Rows from block 5 of the text encoder of a small contrastive image-text model, named by matrix and row number. Rows with one number within an expert belong to one neuron, the router's apart. Each number is 500 + 40 x the weight over its row's rms, rounded and kept within 0 to 999. All counts start at 0. Numbers have three digits each.
After each expert's rows are labels from the 100 texts, of 14848, where the router gives the expert most weight on average: "tokens" is the input token at the peak. Only what is clearly more common there than usual is listed. The data: regions of photos with short descriptions (Visual Genome).
# router: router (text_encoder.blocks.5.mlp.router.weight, 16x128, trained with AdamW), inputs 0-63
# up: expert up (text_encoder.blocks.5.mlp.up, 16x128x128), inputs 0-63
# down: expert down (text_encoder.blocks.5.mlp.down, 16x128x128, transposed), outputs 0-63

# expert 10
router.10:450508555453461441438427481464483470505588487526540551482546492441504534462565565458421554484467557433472519455464556452483560507530528563451485465539542484462499461511464481461524501499488533
up.0:457408470424475527473516487514468507512536483580539523547549549470528498537490457536494492454461518489535530485532526508481459505480486553569513516450489474433497539554517464532489539606528548
down.0:503469506506456514484539525506443490517515474520580562492443549494517473475423500543461460456486495556460513491505484506503584422604511493527560486572479533532483534563497480574468471426446529
up.1:578486486553513547546535500487477490525513490524536489493545494561510441511563551563546501530475543501561512504441462539485545440553493471498506506514487476512477438445410507499497441434519477
down.1:494454496439529532475533475524531595434537472460452508485490491528530503462436480511476546499511445522438440464454520462466526539518483534508551467384494538467527512473451556495474515551472518
up.2:499551469442529516573488482564519449545464466556510500481483491579542501542540502505585487462488476551506516541440486511545438518541511477539479444486394515477480536477469492554460523455534492
down.2:479511501503456496522497482435521514438597446469498528575510497521446523442504494462474408528540542463557524449522427488501537564528516503487522505472498458492518498527528518477420489514506487
up.3:538538422556504536484438487484581525476415481513420516483508536531456549441514511468581478550486436462508506471463500495492559430458547494502468552540560471478530539566545452545483580551502534
down.3:580482504518465565500470482484513468446500487443536439540542513515477440480510488483426514472481487532530482422472561568474439519464532495525501506620547450503505533477494509563499481577520421
up.4:523466490453401533466543465482529511515545530515558513480532536525480566529473503537511462463545447503551547528547514482481386528498515462467547525521475417466520512494512550528528492546447471
down.4:448477461520464437538475482514513533554510538553488503487519468523452576518538595552529506515521597413539443450436428500443514478512576577492526506504527514448514498502511470476507564436442535
up.5:560569538425466577492420458408551463400453516443520560519517463537518497499525532479491550510522467560509489483506487451551475476429464489468482535532480505506527530456511473474535601541465558
down.5:438464465577465551512483507483566517583521504465494462455481489545451449473462513492513530465508520539513599462533522501521469478586459504517475524511511543480508384613544547507565506506461513
up.6:501529468545465545487504510482422444494474526481446487593525549484495452555474539517505465566489480546422458483520501532525557494569573511534516520459522506454477562490548543520511435575503445
down.6:518493504485486490503491517534501485483510515485527455427441518494593531524560504546518498500488493458496444420542490448466535573457454548470537496572561444619544479507497569502515529545543523
up.7:513459504502568561550487457471459574449490430515470542497482489494474509511470544457526536441488479501466417512546470495505537454545521443533506474514454528554441476579618501476500518591519530
down.7:559423523425509502479506466477534565572530482447468488546503520481525524456487527547529471539462539489483454480516452444530502494492456458519553546418524535469538480525459470542551458530470495
up.8:532532472512488530457470523510516559516480457462432520542526581530527447468459509510468479544452464533528574532541532489495516431480519503520536468398469495481553480477522508508438519548521509
down.8:524515515445512550515461476535437448510482520482561456474551456522460462507576482459485470494512568485461487522525502446508477485486479551500485466450455503489499494517493428516532500531582630
up.9:499520454433530613546537418418514479476497476483471493471446542504414518495548497443491490492480550512454453540541511490537456480515506461534505480497526500445464575511532524552440514515499509
down.9:461528517463499497487505473526479551471578533502508516506563529484442487566543538523439468391529504453497486468460473547518561559495478555491446478512535439568502508436445493457538522491509501
up.10:567554441543547522527502501622404562477488524458475553548521466498480534487567483435465539560417500525529491535510453433504573395499475524550543500504501506487518485487560414466520500542535450
down.10:583428481606485482495537518534494534522431502491436461515520442501560491479508497528536463523528485489529435486475521446568484518522481577435485526507496402466481568443540464535474481529533515
tokens: "gold"

# expert 3
router.3:451483558450455430443435480471482491517588496533552575488545486449495509482561554464425545467484578420476532459450551453476563496528523554456450474533520493468495454493466463465495502498493519
up.0:495458550520494499498527495469503543465486531523562485583505522510452554464471481520494527563489515541501552493471496524506508536397499577520533496440501466570503578519489502527436469516493515
down.0:553483467492478487499476545533507466477500491505436532491429504511471447535447530487528559494514489484512477559504461429475545407449466456512527491490481433524555434420445509577441463548533509
up.1:475441473447492506573485504540442545485517466491487556492550582528458511534467530485569513466518474545552417451472454556572538543503540467533505440459499523392521581512508491527477514517440433
down.1:466474525554524588497438541516476503543454485507474486492422443430505474546526514473473504479513527474430490512492492451484525527470525546521465509452518474508465505557431462499571436582575606
up.2:479562543536548512507432528559424517478530455579442583504483475565464508523520501498515478452510465555464458470528467474481471507492508531531427486485559487470507539525561515546532502481507541
down.2:475517511459461487510488493471486422508444499472514476548465557486512502491479468504494569524533551567488497491471499541541585500534512520544519531457504499516447458480590564475529456541468437
up.3:510561488515495493479519510457511598512439479520481509542496445508532492497521450443489478437510488544508560518546408508604511506440507466579558444499449540606447472523547516524539524484545491
down.3:498521479499518478505543452491600527478459521500441483534515490543525457537477394509492504426495446501493449530542483558480462554503509485450529527438507469474497496442537538512452465470440555
up.4:477508470502494504493489408444474552476527517454479446525460484521474516501527528478532619512466483548500470466480543489517483494461564535524473438512489449449470502463525538483562598480518495
down.4:506462534503524531508489518541547464581459478524513503489483497496487464496460584421493466525426495538478467539452511550585493423486443564544435458468503455488470461500414543493472533522547463
up.5:477431469528520480376540493520507463468494475511535508448505508507614475462541530507525467520539543541480476530502471519510468453559577509528542496515525500595524520463553487528479438553447478
down.5:488438507582465488527459463489525489507570502494473531477556487510463427428421497501489565439468531515543471549483461407522488490456495488537523535532498540462483450574499493472555521490573475
up.6:559429523480523576523525448589466477475456528509473512556573446496467541543465562528594517592533460504421460507494416462544466520488549493504506502506528478518455518572491463524456513546480465
down.6:434502452518558474448521516429466495497484530548518557496484466479477503565419466453481574551494520553530508579510506421404550507448467495546535552541523484528519503505519521449524491490455504
up.7:535580508582506543477491561559533460423473477549474445578514484550493395416502513487475492564519500566573507483557533476470534533502511453508473514538543519559523515504503511523531473497446493
down.7:472419556508450511488558507553448490521513430529480515557512414497484442467559503465516532512443498477432430516453444483529522511507517526458479585504478572557547462490602495483515475509536521
up.8:499546492490478544546442464531455493484490511503577456507544539546541507395466537517550400546592480502533569531463433515543426482605534491511490544520521511466437494482520501484480540495506492
down.8:492521526495557509479539463494529548423472550496475519552447421558550560453485485544498510498444480581491480479500538505462523518506400477451476473481451539509505517494533448479542484544581464
up.9:529468566566532562543411535546507556492474469505451533513434485497533488458487462502637484550469462561464568539449507468556493517511540538554455505466476480520503504502429557459529457572574504
down.9:500430438419501431514503480518484470433499497485506441479499523501481545494450523499476534535595478515547540506487494493479531531533470437557572469494468485497516454473417520486541515503501453
up.10:505546523523558556495478521498470541519437497511540526509524472541504500530458407538502397609500462504499432500467513513511557511551506479557466480547504494506452566518483527485423519488577508
down.10:465465540529471497526457535522455448453531460556514374474469581606508541418506509484512534517462533439445488475434540479470476512489503557495487465519530535490510487452461536530498539531482460
tokens: "young"; "holding"

# expert 6
router.6:525520562498433427452467506438487505556501542518516561463496539504471459472554544502498514453507465429437519500513449470496543443492441485463466507455417507499487452537452498526496565525502464
up.0:560482553531496506524497437505482456461489523421446495471502539564526548545501485513563512526475442490488504591462495472486528511485459509485582539522441488464453520477458498415481517581412480
down.0:462531544551453470427466509478518509506508531489579516502522495441460455450503537503444457540530569481530442539517514506528479500531549499463446534452538543497557468486493480441460487531463516
up.1:503528527499480502479494493471538471455488428507464499482466532496468503524505488441520502545496566483520491460545556595575503407438457528534568441478512433475498516437504504516461466499491507
down.1:495426564468513482445536504526449530518537564463543604492504568474498582468466523494438453460513440493560494474506495496493514460527511441561530546527480442390514545492508492523500457522500587
up.2:487519546466513526543498471522464447473524552600465530547533451555491555515501524556507505486503553471506473566563483503511483527454497531575499484416506456509458420464472541495491499472481509
down.2:562522538460510516481458478518492461442494528524557498501502508454542439534422479542516487497540510510496537509565453497571397533404556490448487493531489473484525532503501469440485535537443522
up.3:510489533471560436503467563581494523537512465515491528457542421522470516486501460490539490443533500476554511517537459511490524505420525483521402464494505576612494532503572510431570507499423492
down.3:505554464530559552497499492517549500514509494518485472517493480444511554552517509445581417433468407470512518479516442533570487460497490452553469447533503539489484566486491552423467469483493447
up.4:530560483563506507520456478450530457517471519500484512465507515503489531530534547461479525517485478509543461475539476484542515450522452510496482474517491634556500532526491449561493487601512453
down.4:528532517544494560515533568498490498548550502443443477468473515460485485530498513460441521473532471465535530512541555429509513488456511475498423511517533578547454518582458475604531541558502498
up.5:496487485566527473542469478544523550445520491484402526500551551540547422497450531516481451554483436413451552508499500509485479540483497591571491544506431448532552614494487549443523478520483509
down.5:516477571511500503493455589468541497553485561457502464510486398435466423527534554446505467528479573508453522478533495519497468421475542520518397509491539499496475509495466516481552536531508414
up.6:529422468493526448494417434443539515505525518444536522474564535559494491452529459502550470518539522555556533532552525534516429487502466476477474515541489452525478545485477451485406512544506497
down.6:437552537454498447556546572514452557518499472468450459489471432509526482418484549555504492522446498481525485471436521518508538532500596477488438493527522404555502570505477475491439513484534544
up.7:511533451499528528496429511475416462514522466475519521493534556479510489519507416542511492532519523508483491569455478456520553553503486473493484528514558489555585615558484530533421528542466523
down.7:477467465489495431509506450480526478593415511461515463543554533516507549544535481507569496566502471537481395530537502472534442501500486470522514524506466457492490533482526489471472547511485450
up.8:521512518435491517452547564464573545534562388480504522478520518505466491512453495519540507517547523450521571437481506545539501544533522478498523444530536509535520442475499558514563520500502438
down.8:543409478534510516492515491412561526450512525495529473546543459525505533516479525435521561428468482546362421495517451478460497429491484508485480506524486488496490528507504459522576500579507451
up.9:506512516520503515481522507481449489482538462513521478466498471461598522511470484562548482484481554590510517445544547537520494552433508491507527454487479480541509490558472496515477492547560488
down.9:533483498514504495452448559517524480426504523492538487429491493515513475522506422473562519509517430541486514503524546558485523483452480460539464442547466438551483476503497456573520481550517525
up.10:486498555494500492486445479454416535490479479512457518488487515529547442454495433524548481525528550520467503466520471551494501534418558498504558428494497535586448540455476545465508474518551526
down.10:505502490531521555470460564510495510497503483433516590491529531488503467505520543477537522558508486489478541457524508466469458493442420525586510516527598551512501457420523483559543546530524480
tokens: "sheep"; "duck"

# expert 15
router.15:457524572432460445449426523469476463548568527511537522465502477445540558417536500493437467485474521420469531469445565459414530490500523553492482459477493446457480425530473519489519520460471504
up.0:600466453527537502420569484492469513516454521473436519550541471512490520485478589555521524515449498497559516471529498490491474479534494562512500408552508536480466504488511524484452549519509456
down.0:529498518427529546461575455510544429477491552556549498439476478526512505541535563474625522511430556496514459537520489437491504545454534472509509464480496498445452499435456506486527513499480419
up.1:514559493524487478470466484558496569478441443504503516502518558483515500465457538546531386550498510557469478562549512471421515568522509495506539505479530533561497495495602547486460414422499476
down.1:490550472544487530502541512523509561536527470467493509518517484459468493458493478569489596594482510607440440516477584487503503536504470477498546508513499450431488477539460461502513395559534545
up.2:517498514506516542559497471480429527515463505581448522503504558502487538438442545565427448546516456557505508543538476417538402484468535543498488541469483519403529522548520515485522483524484490
down.2:448493424473437460545472515539569522463504520450458515624554444516469459482506473522486498477533506512493518451507531456512572514475467508503457487474525450465534450488491491435447535526476459
up.3:535471503519456561488493421516459533440451424513470511552443496563589432470516519481456556484458468492524500484468529499546481481557491482560528480466536545516541518472490516568407505533527473
down.3:478459528509474508532539488489515461579518469558472550537530443459525509526504481549471470503416492470519490447451439424509497533463485481505496403541533519516470458509483604485473560527424469
up.4:512493511473440468504497484470506556521488473465514501525506467557520518437507456495559460537458532472548566537474520538597459518463456424463452581464537517541505569496483517566543494421520464
down.4:443468539503510567520471520513417460514497490447508422417551485525502492460488516421498459400519445479523517537522540508557498458573476505546484507490534530486540467429504556497539443524482452
up.5:531507510532491546595528472403400477507505489461518533560512515519473464537527511421466551480563485562583495497480515575489556505492441458557522427572489506452513466496547559441479468540552518
down.5:518450577521536512484493477516511511494532539477554500510532522520425520540454447491474491464465536477513460431559496486503449491563517473500532543425495590439562519465432483508502444462519577
up.6:465444538501541506521461529557514468562497484467562495519407512488445445482518462570490450499473479498529451463542520487585533469522467518471491495586577551563540555486493510471487502520517408
down.6:469469486532517482505512503485563519506547514504444559603397467491510569537473456556527451553512514536465530519555483538453557499553470466521432480510543548523506477430535475429540451451508514
up.7:552545461460516577493477500498537488484541509511464491486558553481481558528485417446473474499509440550494517526474436477473537465499517535562571511499529464415449548484510532473472536517584520
down.7:540426543499472516477464485481490609461633481498575503497395490525482494476460541514478552456494534475537472504498510422543548497537536475552471499430490501539493485499456538482477489518542496
up.8:483507491481491439446548520497520519516465495525474552500558513517523520463427524541574463536528545519466405530463459539476477485499523505524519579478539491510549470575419564529508430499500473
down.8:463532493488512490477510567514483541542524494514561442458487509452540502471540449440517514522494492495542495471489479542560558556577421477523396529435470566549494537470501497459556462578494445
up.9:498542544547517526506478496455501478456492511505410468536489490489560516457413501429575402542474538546496514528493511475503482587533555486533505458478436513459484510483482484504474623510500505
down.9:501498507537546459505476505510539483442513407460516554448499471431515545531434506529470540540523511545450548488567436572489546455450489492493453550472477471503416468529483484563463525558417463
up.10:473618554468519479506509438497434513453515513508525523466511463460520430560507473551506514565502530527506545469547519547473455545430486511461447519516535496522503509410507599512546478464512466
down.10:501424522551540448536436491524519488492530458601543472436587458518451462456492536528526552518519463461523552478510465526547475507499487509497533530483532551453448490432503547464532486477493453
tokens: "cow"; "is"; "calf"

# expert 0
router.0:475460527470426424441481449456499499528583474508547507518506477473468515493525505463423535449478585437467500479469574482467565486500525567478482464551522487454530456484461475467528531489523559
up.0:572494555556528450498515451539511511465485500445524536504506517485558483501442437486465498429383496578517486527464547439535490490494506576505518536454496490445570525519489526485477472475452522
down.0:558558548524471550483497465479477450443416493514554499423509513514569541530509435523512451501538520481439533463527464500498438461458548499472499484533430482456524530491476430576482560487537448
up.1:558537447583454525536448541500508493489459522536459456539526559459517478534458456456489424531433512565529459460525564414495448491431499459523552533566571519546420562434525517524464435454470526
down.1:567529552548521497512464453522471533514545475485481478513508514518551493510496471524470483472479537530515452456499487517558491580518572598566469449546410522538486481524437536503495460502518536
up.2:519446523499509571542465491468467463437440501506493489404482473534465523455525531540508542456462495516572517418537524572435512517486483472585532511507557558426475567564512480515580507542525495
down.2:519516393522497550465484519559496513501462526487465512444444501574460487496581482471506519414546517549484532528497470482480479515499491505477543559575508613523465518492548468447563535562507446
up.3:511475539476519560518607548544494569474500540463488457529535510492505464533487493539452510513478496560537575521513524546527466550491446464481509436499506513483543464460476527498550489471518494
down.3:557523459567449465439456535510507497459488430541486453512511508572455465455507537521471496461547479532519446445514471528468498548507470463445500443519496498467512506553491579489476512532460517
up.4:563547507480527541492462554427449503491547493545497487481494504586403563482442469532524526529500471548497477451511497433483446517556504491590456482511525445478535559541549565504547532490473512
down.4:498514463507473534495547470536466455372448479496552538503480538487441513495411438495489558524501498513455483527470479555548478508502549454470520489493509528433590512459475476549508506516533549
up.5:507446499463514469553394556518538460509541539496498474553476521493557490505483568492530469473558524491516524493489455456535494467446575447528517487476521516596527519545526545491525511477487489
down.5:444537505489550462437455548595485525536452568436603532449531492594504437521468444475521482466485542517469497532570542512551521516502593470529471461468523475412499490474586495481523514480438523
up.6:499482521502526514484422463539500523480504597438507523484495589517499489474479513486457503541529528508550481411501558468528524499462481518503496470490439534412554522473544551454525498489478538
down.6:574462522534519575537485516552455473468398475460520611506583462567474547465476503514490553513458457521503510537485443493499462534491584476522463488469471491486449540462479510589433511472507464
up.7:569532515512443454566485506495474444442465463472550544540442470502489509485523518464469506592523448517517555570502449462615525496495531517537535499511505536532560547463438540467548525531511554
down.7:515557482483452513496513484544508509462486519516518503443479483538489502493440471453495450556510482494358484541512487553515558446500530477492492476467529437478479458510530543524486508496559516
up.8:531515546473562509463491441525441566445502529508497565500537546456468458494490513518528501459435516481568554464546511469423497535539534466525503508566512459535513545466518466405456525476569494
down.8:431519581479433558512484505491440543448515520482456471472427538514509468521464467486477495459533519488577495482449521509513503520513554502494454511421506516472572509496454520556603455490483411
up.9:547546509407467492503428546554516493517506485521416397513538569512475544461528501593591501580447502555486486485468519508467484544478573468476520504503515507529524524503482563486450448480450524
down.9:511519467519494510523588497470527468523444453525541501484499465438544540542488525464475502497489547439544535529524502551480497449476486540405508531543556445444532495505465489462571558460431479
up.10:410444460541529474518511489523444493508503498544493543439457464528507508484472473480493438473529475552555535555518508455487552554538516451502547459530509517458558539504578521498486530537510486
down.10:486448547571469504482479534406470475465500503504501418540502518419449468513554487562486349552591514540561472526513505480525501529483428535508500501476478504552447494477521544518483572537519481
tokens: "<end>"

# expert 7
router.7:464495565439456428444422464465473494531587497515544552481535482429485508477555552450429543465467561425466529453464561450470550471527527569465467473512540487487488463476463455476511507501491529
up.0:493502410519541473456562547587499518502513457547542480448522520544496507495451466535489472499505555571556482532510437473530552514462520442502481546470469466570474557441508553580481570483489476
down.0:540548490507472464456413515503439475510513509471463523502475539455452542469496447475462480465495512430584543491569503487553509510559454532495480508473452521522561540527545521525528543423485566
up.1:483450444422500473531430464540513553491495424562517515555443487522491522490509458595516544528526532554474562454539457530464493570479527468516552541559526486513522557498467584518502551490500541
down.1:520507458554566488441419555429587515532508405500492489438563527470512476528418511558497488496522524486447542495532487500548462517525498434484478547560487502464552521505537510459518472553497439
up.2:426495489455523510552497492512468571547458499534520502460493491420515418508514535505546495533475489499564491514475492512502466513496522484598541528561597463497531568492535461540453537536532536
down.2:513488558480495437502537514560504461505446523451576468424480484521432521557499558469504514518369597458478426455534497578520424477452463537503527482543499470516502487490496480476453593430524433
up.3:481441500431554491526507478470512523533483479462519513551469552555490511538561569489525500583478506565440465562502423514443499435533508481501422460482473528479469507497528519454487466530529579
down.3:460464415512463550506539400481389529480478524528507481500536437502458523421492450516557506505561544495457577451505484536486560567523512504499475485548460466576472487503456529560466505506450485
up.4:532511476405453497511492548538512572533552522514519482493521568449505495450498474548483487575504407588515492518542468491444487445423541547467527480479512509469481461490480473454494428451550489
down.4:510509468432491507507450506442505450468485518534507477469462478515491446508412463508543532500497518519525552469515617522450505497488546525490537476566497458545542447456452454505510450493522431
up.5:533422543554468516541486533456580576486427475533493444439461505461465486488483520496496450545494531523506501429549506497533433464439571527490488473463555491500516505496485544539495486496531587
down.5:525462484426477483478425464567518460475507480524402466432500479531452478468490553494544561573483532508537466464560487581456511505477533496515502498592486532544576603489536461501486506443495598
up.6:477453497486433482532507502500508492482537466494441525508478517484465473450618458515533549463482512524566494461548541559504502473502445508614498555492509536501507549497542550460476498467550512
down.6:455445426619508489467477508512461533465580552514478524487555442511469536474453416552500539500505557577416451505483467516482446465511534579447451486549537431439544500515501482484556524456503560
up.7:396459475500459503493531412499483507538455497484473479512461510460539534546462549582545517488515514569510496380536503485497511490487465533569429474438445495473530561458530508475448523495531559
down.7:453464508508521544487499442455496483528557487530373484522474453437461443496465526424426484516565532418480472452509569539502484436546541554500554443527565536473521451575508444480511471464510505
up.8:472532504494438513485494468439466476441506497511540497498468519481551494493474480504467499528487526547538496613586536483440378511501478527533489480471491563486493549446502508574480509490450542
down.8:500448541498579522472491455500453476484509482527470454424478436522411541523479479453448511506519530537472471433515513538476426513512500467478509575495578409520487460444454433472489507533567513
up.9:497516455477440568406483510500449513445544458552468483466449468465535477539476519483507496496488477552610518496495521527508476520487430492470502480519506530516547535493567454476437494534464523
down.9:497479523505538525433527512430507486424406504540500527528515450484583442446484509459538481522522529438458458529464481471487527516529534558511481551534545483464540446531452543456464556470481485
up.10:477436538437572438522546528480586534465550559442475498496535522524606443527552478505589556463475513512524474462503550464453456532518519523472423487489493524548486522509469520596478506523507466
down.10:464468454514509470424505409510494617504500514565484485478520480544484510504512448426472502580467451531559510570573517511509486499547472428486503518515537431443470479533501505479508523547500545
tokens: "glass"; "and"

# expert 5
router.5:457519541464472449434414436463495506553557519518559563430522478445488567505547514455436515460478516459497538396459554479448556516503513565436468470512554459485472432499477492513509503473513553
up.0:552512504483478487510530469504474558480468516527452474467510528477550569499532431459541508525511496537516492487526465463471473537527456483514450444499502484454537477558552544500563553511488463
down.0:545506447474573487536519508493482522497424494482453489425485471476495560463502480516520450596555491581425481506564445470522482534554512532592523480467545558449495473453431436464495469451503492
up.1:557510520523467439467421550510465523426457432561484462511486543517553471531528485505505532515442473550532466425515502579534430453557473468534529524540544465470465592555614551502489540511512545
down.1:504559535472478470430431503551462495509452525444547399584504547478476587540542533518409477534418472448502518545491432507506517525513474518516518476511545530504469490414514482508459456519493512
up.2:508540461526527543536587513496551436502507431521468544494497456519534500536523462468449526496523477577517484535491417494550515450492482465466520559515484560532530480492525510481460515496479521
down.2:456522474479496507538529461539519453492531482468506515481577507496490526471470541528539537475455572533477520501454482439460544475448478500438495406508497491575522479543408464516554525484575501
up.3:605446465481551518522477561517475515468546503525462534469459486492524444550487562526540506536454518574549503512523461486543524492513472445506486541504516487445427609444531481506543505480517474
down.3:448501433494504487529522465549538517488477515516579553442504454469564436534575543430468474464540517560518540499432492511515469367494518475514588489471435505484464497495509502558505569452460515
up.4:506508477536493536507543484519517529458488500526497476548423476499477550502505450506596477474504490473482457484519532533570491453513450420489536547582568513465503490558546462492456508526501529
down.4:548494565503499483492547536499502503540459499506443470483521574520447526509532378482497509424451523543508460584523545539552495499425502475542483449489486465486489503515437548516443473449461439
up.5:500473513571528517562546449435520477529482593530515535557505486548501461589428523530514449560411454483539477514521514525513469498504509544508552482498500526487533487437576534520510536533528453
down.5:499479492476451521542448452525512550447498504503539466418472608513448582527451483479477541487561564495521471492451524483408525437499517522461531473489522542499532422418417506560506492447547523
up.6:481581496410438509561500487465572559496485512553496453510500476464590420492486431536468517533468499506502537541541442485465539428554484490519539511446504468519466517550553451475577574482525471
down.6:485497508521459506463517548492569601525504509470515460501518478432501427426474543449499565469535492429487524529551502513507534512446461612495490531457520570502526534461467505527491483456540456
up.7:445522524595484492522496534511455529439471513494506499515529450420541515516474494501462484554508460516518458444543396578509500586477526573526520491447499470515541517522516516477546570596525469
down.7:515462512511493523467552496482519441553515505473479527435495548513502487433560446508548419506455497467488589611546475546543471535539525473448511511411534558488474437485522449460547491485526483
up.8:524523486627500490504514536448530500530492487535420466533507534533467489510438538586482462478478440434496443537575478457519470481554532532464569491545537498487544492525537505548571536575439562
down.8:495520511515477487532561519501441560528548486520480495562475546511486487470483483465518501530431494542462568426486451472523461561551546504458468540518524517516535484520461485508454535508454434
up.9:505514470530416534515475554453461477555460576467487432506456444575515454554484505484491554574466497500523529514585480514492500491488546586495541554505499517521488547526473534474496424448546548
down.9:509497598463429413488469528468514480530525433480535498482438505530486505516569564475467428499519379536475561495493508512527486502530515518528498484486444429460525488534522473505443511491560502
up.10:411470512505467492502466532488522480514451547538519570505468531491501545494483478464511475574471477505565492519490526517492575524448493480521573606443449454476505612529490523438492506441541509
down.10:451561562572540411543530471498455523572540518506428616535455522453465465491476493492539563517505468559479484579457461503528493512480522554504528510470571511477504454464487529509463492461510510
tokens: "platform"; "station"; "railing"

# expert 8
router.8:457520517484461423502404501471512483521573542560465574478487495457491465583554542486464511463487460490458519480471479421462523456477516491450449463500481525478465424495486420471473482463498499
up.0:451522443502482511459525491482523477464505497513541517495496490528437528481563494448466472491539496549497527508553389562528476542500495468492495483503495530492525560473490534536424453535536514
down.0:475514588553478505503561434477532501474441551529567491555544510502532553554499534470506460552547513495531474474490498489557532446505468503525476514523511443523592464517515493561464494528488401
up.1:511497468532550478445537458555607535537467444475441473530505528573496454457456446529485488469500481506477539505528549474495444515480447499538531518539508504471477462516529528534538495509448497
down.1:555431434482525503516528508597446517484540438495538411444530472533523547548534562487554528477429504431513501544491442478453504489471517458520462502571509430449540501431457500498528564534510551
up.2:513480531433455570481412471483553517458454465490509466467513499486482556477521486474473571461449572507511494526509457519453456508506650446529510441507451537480488472419507524495505552521475424
down.2:464529508511491514577452455505496489475484475482468482445480480535561523421531548538420488569500512502462481437471431480495458478524475426489442521513568504561518589470456513525512455487478438
up.3:523503507498495450535516518459484521537405452528555451553562464502510487478476411569529526519551546461476583527470468520544499559492516531521504523473453531595486520481502452493441535490492484
down.3:461443502535514521438498498472511521441507509475442486487499537488470526573505497526543501508493527505450497477519413525472495420501422458506548503549488513430507494463516467539468473553475415
up.4:488505517528547551514579528457481504516464453527469549568456483512500473516490479519472475394510484641539531435484508549505449514460514485501458553574501480543496463570459534536509447475503494
down.4:552423574486492474570491500507527522425503460500502629495468461448432461526489524433493516517497445460447535518487482547480459474478539521514520590450506516452514536478423526488515518458556511
up.5:534505487543507475547473569534542493474464531495471595510481547468478459495524540509508448490445523531493438478515527504469480452428542479494594487518430473554531527545491555519478494471510514
down.5:474482505592528480425419494603503481487537454447508481545444495550490482527576432475545543485471496482477512568539492569502506571507500457428447464540498439504459455526451474481522526480479541
up.6:448487470490524467492498505493456518427504457486523478578550452509477486530562547551517471525549524471548463553501492453479447478547483551485476445470450525456535603538488561466550521500517412
down.6:483550518536521440479480490507477460465455568481470491445484556567459448514501592551488558521509570388486497426556552503523506475446398497526520517525541463437508491516484493482484499489562410
up.7:467463430434491440503540521550532582474493554508501504515473487474464424515501493517481454562407479603546565473531452565559532478490470525569474488489521535492429524501518520554494433582520524
down.7:447473478487528451461475451506527541518510447490527543528484548531543480584541449531467486467539512471458511562500530443443513458522496500530450527524519458509502488520450494523623516433449537
up.8:520504459502557452449549534549468591515500475450470469442513567417549527470499407440549480484481586523471413486513513496507538497538476469450547495436452485547533465540576491591523487498428497
down.8:470448460457454516435424505517414413487483458492493527495556498535503518510529454498487446490555565466526579454489459484456484529496514552488473504468489559493468596512533500473510507533603547
up.9:529584453536477468537504603493502426561473538507441493482519500501521560494566489502464432554423529506531506439511520509504463540437563524479513545425533556523472545525427543524529465532588434
down.9:503557515450560464527526534487496403485551449541551552479463438461526457515558484493551456470484618499503467497517519477495482512462545511545514511468573518572490495473441479466548563506520505
up.10:540493463471488473489436455522530457455479522481515491526534473510467524464480488522588514494537526477515474531519557533469497491516502509504441537491521561518542479411461474414419580491516483
down.10:615493511589511507539518542455519428426573470512437516421535463571571537455473484491531482566477537543506434478435445511490526549576540463466459482439531456552521469464482457529461498468486463
tokens: "snow"; "ski"; "wetsuit"; "pan"